From a checkpoint of a small CTC audio transcriber.
Model: 5.07M parameters, log mel input, arch jasper, norm batchnorm, depths [2, 4, 4], widths [128, 192, 288].
Training: soap at rate 0.004, 9200 steps.
Rows from block 7 of a small CTC audio transcriber, named by matrix and row number. Rows with one number belong to one channel. Each number is 200 + 40 x the weight over its row's rms, rounded and kept within 0 to 999. All counts start at 0.
After each channel's rows are labels from the 100 clips, of 14976, where the channel reaches its highest value: "loudest" is the band of the loudest frequency at the time of the peak. Only what is clearly more common there than usual is listed. The data: short read English sentences (LibriTTS-R). In brackets: how many of the 100.
# convs0: first width-5 conv (model.blocks.7.convs.0.weight, 288x288x5, each kernel summed), inputs 96-191
# convs1: second width-5 conv (model.blocks.7.convs.1.weight, 288x288x5, transposed, each kernel summed), outputs 96-191

convs0.244,219,193,217,144,224,176,164,161,229,155,210,296,242,171,159,140,202,235,182,138,176,91,183,113,171,219,212,250,194,230,212,234,172,217,192,173,203,226,91,162,159,206,190,259,204,193,181,210,253,284,229,139,218,158,165,162,342,204,215,171,194,241,246,210,205,216,209,205,248,149,142,190,230,158,175,179,244,206,171,219,178,182,237,248,199,162,224,196,168,238,156,194,275,176,179,148
convs1.244,187,175,136,200,213,188,282,217,186,248,257,196,198,117,138,229,213,222,155,233,144,210,227,199,193,127,179,217,257,224,244,250,259,199,207,202,178,176,169,231,204,224,203,252,240,179,138,198,224,213,207,189,194,295,242,90,248,218,153,289,238,202,206,152,254,155,161,211,219,176,187,179,238,165,222,196,220,180,228,257,173,200,201,316,154,176,167,195,212,245,196,280,193,195,122,206
loudest: 2000 to 4000 Hz (27)

convs0.249,164,208,191,191,152,178,210,211,225,222,145,239,189,204,200,200,199,162,249,189,173,170,261,132,186,307,207,235,172,179,237,184,201,265,240,108,234,150,229,244,166,160,147,217,258,208,215,215,205,107,225,160,205,282,228,135,210,136,229,210,204,216,87,220,245,184,247,138,196,113,226,204,199,179,211,213,218,195,151,212,200,173,229,144,196,227,199,145,213,281,230,216,273,100,208,145
convs1.249,272,199,118,203,173,160,265,226,224,212,192,291,208,225,190,229,173,210,309,210,229,150,200,237,181,151,146,261,141,248,252,178,196,209,226,143,146,152,245,181,137,182,151,178,154,130,284,221,207,125,236,188,219,164,250,158,214,221,189,157,275,209,119,206,205,164,215,182,188,148,219,149,154,196,201,195,189,184,134,224,163,212,230,303,227,192,214,202,221,236,250,211,192,198,230,248
loudest: 4000 to 8000 Hz (44)

convs0.157,220,117,214,145,155,176,218,245,210,200,220,209,220,164,147,165,227,159,145,192,174,208,206,131,196,153,212,154,172,130,229,232,168,256,185,166,260,214,160,256,136,160,188,187,174,211,166,156,142,218,154,215,173,228,217,135,249,246,217,165,195,208,155,244,206,204,241,177,198,244,189,235,176,243,243,239,209,182,190,198,137,263,225,170,277,239,217,120,184,163,177,211,213,194,206,229
convs1.157,211,206,176,177,246,305,180,180,194,199,133,162,168,152,169,154,139,182,241,217,192,148,138,185,223,174,164,137,135,243,204,230,171,232,258,176,193,210,290,203,181,256,187,242,163,203,136,210,185,191,175,92,208,177,228,144,174,192,210,263,182,177,214,188,207,227,171,212,189,168,167,177,190,290,242,206,176,236,188,162,250,188,259,290,188,230,256,225,124,231,198,242,195,186,238,142
loudest: 4000 to 8000 Hz (35)

convs0.250,186,169,249,183,172,205,249,213,199,210,204,172,281,223,205,290,207,172,176,239,228,116,214,175,207,161,199,225,199,163,190,163,205,153,161,215,214,153,230,201,202,175,229,269,248,254,210,215,156,212,167,251,218,232,220,149,189,145,177,207,208,181,225,207,171,186,141,208,252,193,174,224,186,192,238,152,198,227,176,261,183,124,162,138,171,220,192,184,172,142,246,181,245,163,188,211
convs1.250,177,243,160,142,229,234,188,155,205,215,190,175,196,186,248,237,210,212,128,207,232,244,157,128,147,149,219,172,222,196,212,167,221,238,178,197,174,150,187,227,100,134,194,228,158,182,231,157,230,182,199,143,254,171,199,226,195,225,220,214,143,260,229,229,213,85,288,171,172,122,230,186,185,254,179,228,184,124,168,208,234,127,190,170,127,125,162,228,196,256,188,158,196,163,187,235
loudest: 4000 to 8000 Hz (35)

convs0.240,249,182,142,212,213,281,125,175,219,172,227,183,262,123,159,171,119,202,96,236,301,161,212,160,216,184,224,168,205,191,196,184,250,233,197,134,99,229,263,220,193,280,226,207,188,175,161,79,211,226,174,180,217,172,212,263,170,152,199,174,155,199,226,136,197,212,196,234,213,218,226,215,180,168,217,280,198,191,98,129,158,189,225,173,234,186,140,179,153,111,222,140,263,253,253,152
convs1.240,212,144,210,187,204,253,151,193,258,233,246,198,191,255,209,233,219,209,160,146,229,214,211,209,163,174,192,207,201,229,177,244,114,230,222,197,219,159,232,186,215,218,210,231,223,184,168,294,164,233,190,239,251,207,215,170,188,190,217,113,121,204,214,125,222,168,147,242,257,192,189,177,226,187,266,162,246,242,290,196,213,155,227,244,204,198,140,217,188,236,267,184,213,165,218,201
loudest: 500 to 1000 Hz (26)

convs0.102,222,194,188,222,231,186,279,187,267,149,188,228,178,176,161,206,265,208,231,230,198,180,230,164,184,160,221,183,278,232,211,229,198,255,194,213,162,191,165,213,181,155,228,160,221,222,211,157,219,205,204,167,280,236,169,224,218,213,179,224,191,183,225,171,209,150,203,175,187,245,217,274,163,251,209,193,228,141,239,177,223,220,234,147,190,205,230,157,103,197,239,200,196,218,156,235
convs1.102,242,224,247,186,192,179,259,187,164,202,204,188,226,190,229,258,193,173,204,148,252,190,210,221,217,189,193,202,157,274,162,221,250,265,222,191,224,209,268,156,216,225,245,224,227,192,120,98,237,242,210,154,274,163,189,140,232,232,280,228,199,187,173,240,220,211,188,222,186,169,178,203,199,195,201,220,199,197,174,193,173,144,169,202,266,191,227,214,282,162,206,189,132,134,194,208
loudest: 250 to 500 Hz (25)

convs0.99,218,202,253,194,159,239,210,183,217,175,277,181,144,267,199,238,240,213,162,188,167,188,150,259,174,194,125,180,209,234,180,194,194,139,232,204,272,213,233,165,258,149,183,229,167,216,200,202,195,230,203,221,147,207,183,227,229,135,166,220,112,276,246,155,226,172,205,183,197,220,157,139,214,257,255,224,260,239,123,166,267,132,237,157,203,218,203,167,183,212,176,180,209,283,224,183
convs1.99,174,171,258,187,215,197,199,177,197,160,175,220,179,196,191,219,263,232,183,158,241,202,151,144,210,211,164,159,241,234,175,176,202,233,172,199,135,184,167,222,258,151,268,204,210,105,180,222,161,222,200,255,187,184,225,278,214,203,226,204,272,308,182,226,184,183,201,176,211,201,136,125,229,199,254,141,204,196,255,224,238,170,222,248,226,156,229,115,227,211,176,184,144,249,172,226
loudest: 250 to 500 Hz (43); 500 to 1000 Hz (25)

convs0.261,221,245,221,212,188,157,151,211,219,170,201,163,226,184,180,190,278,159,171,163,190,210,140,195,180,264,204,119,178,157,237,186,190,221,235,202,156,250,197,178,187,195,155,192,216,212,204,142,170,213,170,161,197,177,214,147,299,208,245,233,183,147,143,201,218,189,196,147,253,151,163,174,142,252,215,170,142,145,155,177,194,201,191,203,200,169,217,134,214,109,150,253,182,178,253,155
convs1.261,226,240,171,216,226,292,186,185,216,169,196,234,175,134,123,260,188,229,171,171,213,191,249,217,136,223,143,213,205,281,201,196,146,141,231,270,196,115,183,193,180,97,230,234,252,209,188,206,190,217,364,212,241,221,152,150,166,166,272,180,204,173,142,256,128,166,188,114,158,212,166,206,186,252,193,289,199,269,235,166,242,196,134,185,205,238,198,218,146,176,256,192,207,236,197,145
loudest: 4000 to 8000 Hz (28)

convs0.31,195,220,181,224,219,192,223,223,216,188,186,209,226,137,150,190,185,250,167,211,151,186,237,134,206,206,189,195,203,183,239,139,255,214,185,164,216,196,205,242,127,230,185,159,235,281,199,190,252,252,204,196,165,241,229,137,227,211,186,201,212,172,187,230,167,166,263,162,249,144,199,145,135,284,263,165,171,224,185,181,191,258,164,150,137,179,236,166,256,122,188,181,168,257,202,178
convs1.31,133,133,223,196,223,213,129,214,173,114,211,155,214,193,279,164,129,163,232,154,280,187,209,136,257,158,207,187,276,178,267,187,250,155,183,170,240,183,197,209,181,237,208,213,164,175,189,263,187,147,166,139,242,163,279,164,170,196,248,185,210,221,171,268,214,133,170,209,289,237,214,223,193,156,254,227,272,179,257,200,192,222,232,139,202,236,202,123,291,273,201,178,149,173,191,233
loudest: 4000 to 8000 Hz (32)

convs0.252,162,164,163,175,256,154,234,215,166,261,202,184,157,268,216,118,122,185,220,147,241,143,214,124,171,168,194,186,187,188,192,179,164,206,179,233,199,223,225,208,210,201,188,167,264,178,246,165,160,176,265,230,228,228,171,192,249,177,249,163,207,160,196,163,194,184,258,252,188,226,191,234,287,205,202,179,257,191,152,83,221,251,169,153,199,196,178,186,162,144,231,233,191,160,220,239
convs1.252,227,199,193,173,221,218,174,253,165,205,227,153,193,212,178,237,149,138,129,210,224,231,199,224,218,326,208,227,217,195,212,235,174,222,190,215,203,193,211,224,134,204,138,138,140,178,192,189,152,139,184,158,187,126,200,200,188,216,153,173,226,162,218,242,198,190,254,252,250,113,138,187,180,202,193,175,214,198,172,215,201,95,277,205,230,248,215,227,218,152,154,196,201,232,181,235
loudest: 250 to 500 Hz (40)

convs0.174,197,136,242,159,201,198,241,218,195,177,122,104,186,151,208,230,162,221,276,171,242,272,157,115,208,220,192,140,275,124,239,206,170,155,282,192,213,175,191,158,161,188,251,114,160,210,230,208,253,179,180,278,170,181,175,182,210,217,192,201,165,263,203,232,190,143,176,180,181,226,250,228,281,230,283,126,226,218,244,200,163,256,197,215,149,247,114,163,189,198,185,238,277,228,216,263
convs1.174,252,246,245,195,181,205,207,174,231,179,301,155,201,178,179,168,180,131,224,211,223,161,238,243,174,204,132,222,265,249,171,182,187,164,184,210,197,226,205,203,244,166,192,180,171,238,82,203,207,250,192,114,249,184,100,152,151,157,191,225,137,174,196,183,170,173,189,256,195,241,148,200,160,213,165,146,212,170,223,179,241,242,203,229,165,184,173,218,147,162,134,197,191,216,229,232
loudest: 1000 to 2000 Hz (40); 500 to 1000 Hz (33)

convs0.7,232,173,174,181,182,168,181,216,179,225,252,173,193,261,162,186,231,217,195,191,185,202,176,169,198,166,232,146,182,219,202,205,194,54,207,178,179,186,161,113,191,164,164,181,226,249,229,241,220,207,188,230,175,199,146,197,206,155,187,181,142,176,273,149,224,209,165,214,226,189,185,231,153,259,218,169,197,221,214,216,225,266,158,181,167,238,236,160,168,180,202,188,210,121,156,241
convs1.7,208,231,204,192,142,262,156,230,159,199,178,288,205,236,224,191,222,171,264,166,209,225,212,178,204,168,231,193,195,178,192,179,168,113,150,166,132,201,231,142,219,170,207,204,164,236,223,106,129,275,230,154,231,104,120,179,204,194,199,191,282,167,198,183,204,142,186,216,171,188,246,156,191,187,191,181,212,282,174,175,168,175,281,161,176,244,265,172,269,161,201,231,222,223,254,168
loudest: 500 to 1000 Hz (43)

convs0.18,199,215,197,139,252,202,149,214,229,175,201,252,244,149,232,213,164,238,233,186,173,121,214,227,127,168,176,157,200,198,219,149,190,185,197,191,179,204,241,231,171,215,122,175,190,163,151,191,164,201,215,146,207,236,236,279,184,218,154,206,256,239,185,211,182,192,225,122,195,82,197,176,182,97,164,178,275,144,213,211,201,199,267,236,186,233,41,118,285,204,211,191,142,226,150,209
convs1.18,223,195,211,228,209,205,157,261,185,221,234,187,191,199,150,207,181,202,138,168,261,159,175,229,139,163,126,220,212,230,235,213,132,191,151,235,237,126,254,185,198,196,145,191,196,225,269,181,191,118,215,257,160,209,141,185,174,210,199,266,235,180,155,192,264,242,235,204,167,154,117,217,229,241,209,201,256,179,233,242,278,173,268,209,181,213,228,145,211,225,149,178,161,236,235,208
loudest: 4000 to 8000 Hz (28)

convs0.86,139,192,200,250,243,225,213,233,212,219,171,159,265,205,179,169,244,185,221,173,284,154,239,223,202,165,255,144,180,222,184,233,180,178,213,141,200,182,219,208,204,129,176,155,182,259,163,241,99,207,166,217,176,257,234,110,239,218,220,164,193,247,178,207,264,213,204,183,195,208,240,164,126,233,207,201,297,232,173,196,218,202,237,271,204,263,132,127,118,206,149,132,246,191,213,225
convs1.86,175,201,200,282,137,234,215,235,206,200,217,195,180,153,190,241,251,224,322,181,225,121,159,207,172,168,210,216,208,215,161,211,327,248,192,187,192,200,178,198,235,205,172,150,161,192,157,177,208,202,231,303,234,228,184,210,198,290,224,216,167,190,185,227,254,266,145,202,246,196,173,145,202,164,215,174,207,211,165,162,195,259,134,294,305,236,168,174,268,174,195,235,219,226,231,160
loudest: 250 to 500 Hz (37)

convs0.170,172,208,203,183,229,176,221,166,222,207,218,203,293,242,205,196,188,167,212,211,255,194,143,211,153,183,177,215,160,199,187,185,209,192,250,147,158,118,179,168,172,109,175,213,142,185,147,133,251,173,252,183,182,189,133,295,192,250,127,151,257,232,202,273,131,167,158,184,220,167,160,238,142,242,300,150,209,206,213,248,177,266,146,148,193,135,201,203,210,203,234,215,180,216,215,234
convs1.170,121,228,177,213,228,212,215,126,174,231,220,222,198,152,150,185,214,157,236,177,276,203,147,103,286,241,247,234,139,167,172,180,201,218,195,194,183,139,198,143,220,301,233,283,186,232,225,172,171,212,179,136,247,203,230,181,167,197,231,248,237,299,204,152,204,105,206,184,216,195,208,153,173,222,231,189,194,225,206,180,205,203,211,185,222,198,200,231,208,238,186,145,198,228,206,186
loudest: 4000 to 8000 Hz (34)