python train.py --arch="jasper" --model="CTC audio transcriber" --dataset="short read English sentences (LibriTTS-R)" --train_examples=26041 --time_shift_ms=50 --n_mels=80 --hop_length=160 --input="log_mel" --spec_augment=false --win_length=400 --tokenizer="char" --vocab_size=32 --norm="batchnorm" --activation="relu" --channel_attention="eca" --depths=[2, 4, 4] --kernel_size=5 --stem="single" --widths=[128, 192, 288] --init="xavier_uniform" --residual_init="zero_last" --optimizer="soap" --beta2=0.95 --lr=0.004 --beta1=0.9 --shampoo_beta=0.95 --eps=1e-08 --precondition_frequency=25 --max_precond_dim=1024 --merge_dims=false --one_sided=false --adamw_lr_other_params=0.00088 --steps=9200 --batch_size=128 --epochs=45.2 --lr_schedule="cosine" --final_lr_fraction=0.1 --warmup_steps=460 --weight_decay=0.2 --adamw_weight_decay_other_params=0.05
Rows from block 2 of a small CTC audio transcriber, named by matrix and row number. Rows with one number belong to one channel. Each number is 500 + 25 x the weight over its row's rms, rounded and kept within 0 to 999. All counts start at 0. Numbers have three digits each.
After each channel's rows are labels from the 100 clips, of 14976, where the channel reaches its highest value: "strongest on" is what is common among them. Only what is clearly more common there than usual is listed. The data: short read English sentences (LibriTTS-R).
# convs0: first width-5 conv (model.blocks.2.convs.0.weight, 192x128x5, each kernel summed), inputs 0-127
# convs1: second width-5 conv (model.blocks.2.convs.1.weight, 192x192x5, transposed, each kernel summed), outputs 0-95

convs0.148:499489499551505532485476492500468450481456523536463470473537478480497529531465493509534516492496513472470510528490522522493514489517493521463465477509468554493476440489503518443509502488504476531516488506509486535481550509472466495501508512489522483512515466489515496487490510501495567516500518430491493508501505477484473494541548466480541515511472486482487502458546511508512513513477
convs1.148:500499497492530501528530500494475551505540480505449481478517506515507465483506514473524502505504466516518527490511488507538455524493485492527505479526536484452504482497475522529470488506498511475509524518451488478546479474439492497507505503485502493477445497470508498524530500458502478507
strongest on: voice: male

convs0.97:481487487472500512529526528507510478488478552520498469509465515499523517501515526525545492489462490511491493479581522519462479511484487459508505503479503534493487468475513505488491497470526430513527546491496541505473521490488532536472521543493485503491508535508524505492495523472472483477524481480472537522553537477487512500440506492513467501512481509431506523475499489530490537491511
convs1.97:506449459486523453535497522463472506517532483506515476519488511584530502513514467505481486466454552476525509523478480513516549508480498509515503520513509529521505550495534533499536491502434484489530506450525503486509480500517476515525502486458528486469475536511512520530499510509481497508
strongest on: voice: female

convs0.182:449472494507482514460515514475561517538489523527509549462511521472484531459517503486496514487525473548546503491509499523502523495521495469511427515507496499506494480483513494499469486474547500484510484489480522508516498545472516446481516468506461530486502492488529477508508530493517491458495535491484482517510565483534540468482512501477561531503481519501479499471487502529478515463501
convs1.182:446473478505531503490488480500519505464532497494492534479554522475529506513509510480554504514504497485539483531484473477557535507480529489561500498500494465498465493474480480513482466510523517522499526467508480527537493543518531495459490516492498507491495527497503530522565495517497456495
strongest on: the word "you"

convs0.181:481494495484481480493533532501528502507531561481535491529501539494496537525463511537544503490504482517511535538490467494478488485514461512496531495545534502469518477453476497500543502458514523483502517534496473497500455540524464500452466462489487466550534507507497477466493488489519542471518463491484513527514451523486518508466481521487495482476510511525477472452506481475490528495509
convs1.181:490476506532518482491500499514492494533534474536510499519505464463524520527562529492489485522498494501493486470496479494495554501511524515503539535515523488476435464531480443521445491510548495505510522529534466521490512520474481483501515523479487462523469455498489497494523496508518500464
strongest on: voice: female

convs0.81:494484567493560498498475490493496522502488511492486496511482470489491476463535495469524520500476498510515504480509476509529525498500550477496495484484526514521527473508492503484505478447485478548523501497516509486513554471498512524467517485449496493526514473526477524497512512459546465517501500477521489496502477505458533474510575478492504524444497434491463555513490477504526524521528
convs1.81:471547511460479440496544482471499485489479539555499491487449524529486517507465495514529524487525494477508560509467517515505511503532491475497511512494428500481503486513518520495488473505500515501490513493479442506537494530489495498500508499470482540484448484500493501495483514509487524485
strongest on: voice: female

convs0.34:481456472491518529470499489497493483495496495532554504471519491509556448491511535502505516565490505547460520495507494519487478515474469523502538520491509537513507503513490489484502474488527524519488446452478504504529508490508499536528450520473554510496483516516498508473509452532474528519454480513519483455509482490477481540503508499561488539513503528518541509491504503468462516496526
convs1.34:530504498485506497449477507566509478554479496514507492504488510501505502515479484514519530485487524510551493489499489499517497554565495507512467511512495526482536479514480495511504483469490497464509509423529488476507519537491510487494494470508496524483527504512460509509492461504476533508
strongest on: the word "you"

convs0.78:479535467537527489506488473532480504535503459528476513419478491475518510455489501468468471527509498486508511527497512524510496518520501459499523536463506493519513507517507509519463484557518460537508519531522522541560503478510546502523491529518506500456512500483487484528512500491537507474492498504455486472530520439519516490504541486516507495480490547473520480463488519504475533497487
convs1.78:527507533467518483504492512544514519551515533510480516524516476469524497456491510510481504524505489543513488496487521485510477514493520510534512482444513502479463443515525515501528524499517500524553492509472473504486514490501507505507507518449504538527469487516453490514504508444536503487
strongest on: voice: male

convs0.43:450493514516521503474505457515454513516493532492518534486447525481515512483466505509517435522449498516469502542504472514542493498497472496481474490463557485504519435484458491452500477450489522496481461517511470531501477503494545487501500451512471470495557498517508477479514503520472494495497488501529479488507486501500489487494500512464513503492518520520520536475522523503480493485561
convs1.43:485508475523503488516570489454501532483486470526522514466504532514504492485495516471497489426542547500492513491495560512454467474505503479480549501490495521513469463505503506494498492517491532513471520478491481528470471489494507543526510517549479487511527516464490503498535491497534536545
strongest on: the word "he"

convs0.33:496469509521547500477517519485502462494478515516499470502449467481489475551502508485509502501488492513521492484496504483533521440519516543544452468512487516499535503529526484489473508482547507534515476539480533490556490546524486458458538506470498507501475471522501471497535532520510526509449462488528494500524507471508513502480523469483463462506494519506496518469464469534496504491544
convs1.33:459532524505486505465504524502495507477479505474489490470470490487482489511487546533503525531465490468510509537523513518471512451550485507506480490485482470518501503477469523563528514514493503506523454505488517441501507447473489520502469500499504511430443538519523507511492490501493542459
strongest on: the word "was"

convs0.141:542524520499495552499554487507493517496456525511502427522498489525484492509499501476522440507482482502461544502485458506513555489476511491490488517527482497485526516464531456490465519478497517530526522464523530489531497550496492525469522518467503461484526492488492516503518482449462509498521473492450502482500516539496519478517495523501499468512515480459481521518530515486510521519556
convs1.141:512478506485508524478531486506506521500483490484489474504423527539494508491496503537519525471499446497519498524485525527464523548509510518490516472505469480488508496473501536513491523468483512471470512578514496525459504442505436505467510526497460531476475543496504481500463501527482479520
strongest on: the word "was"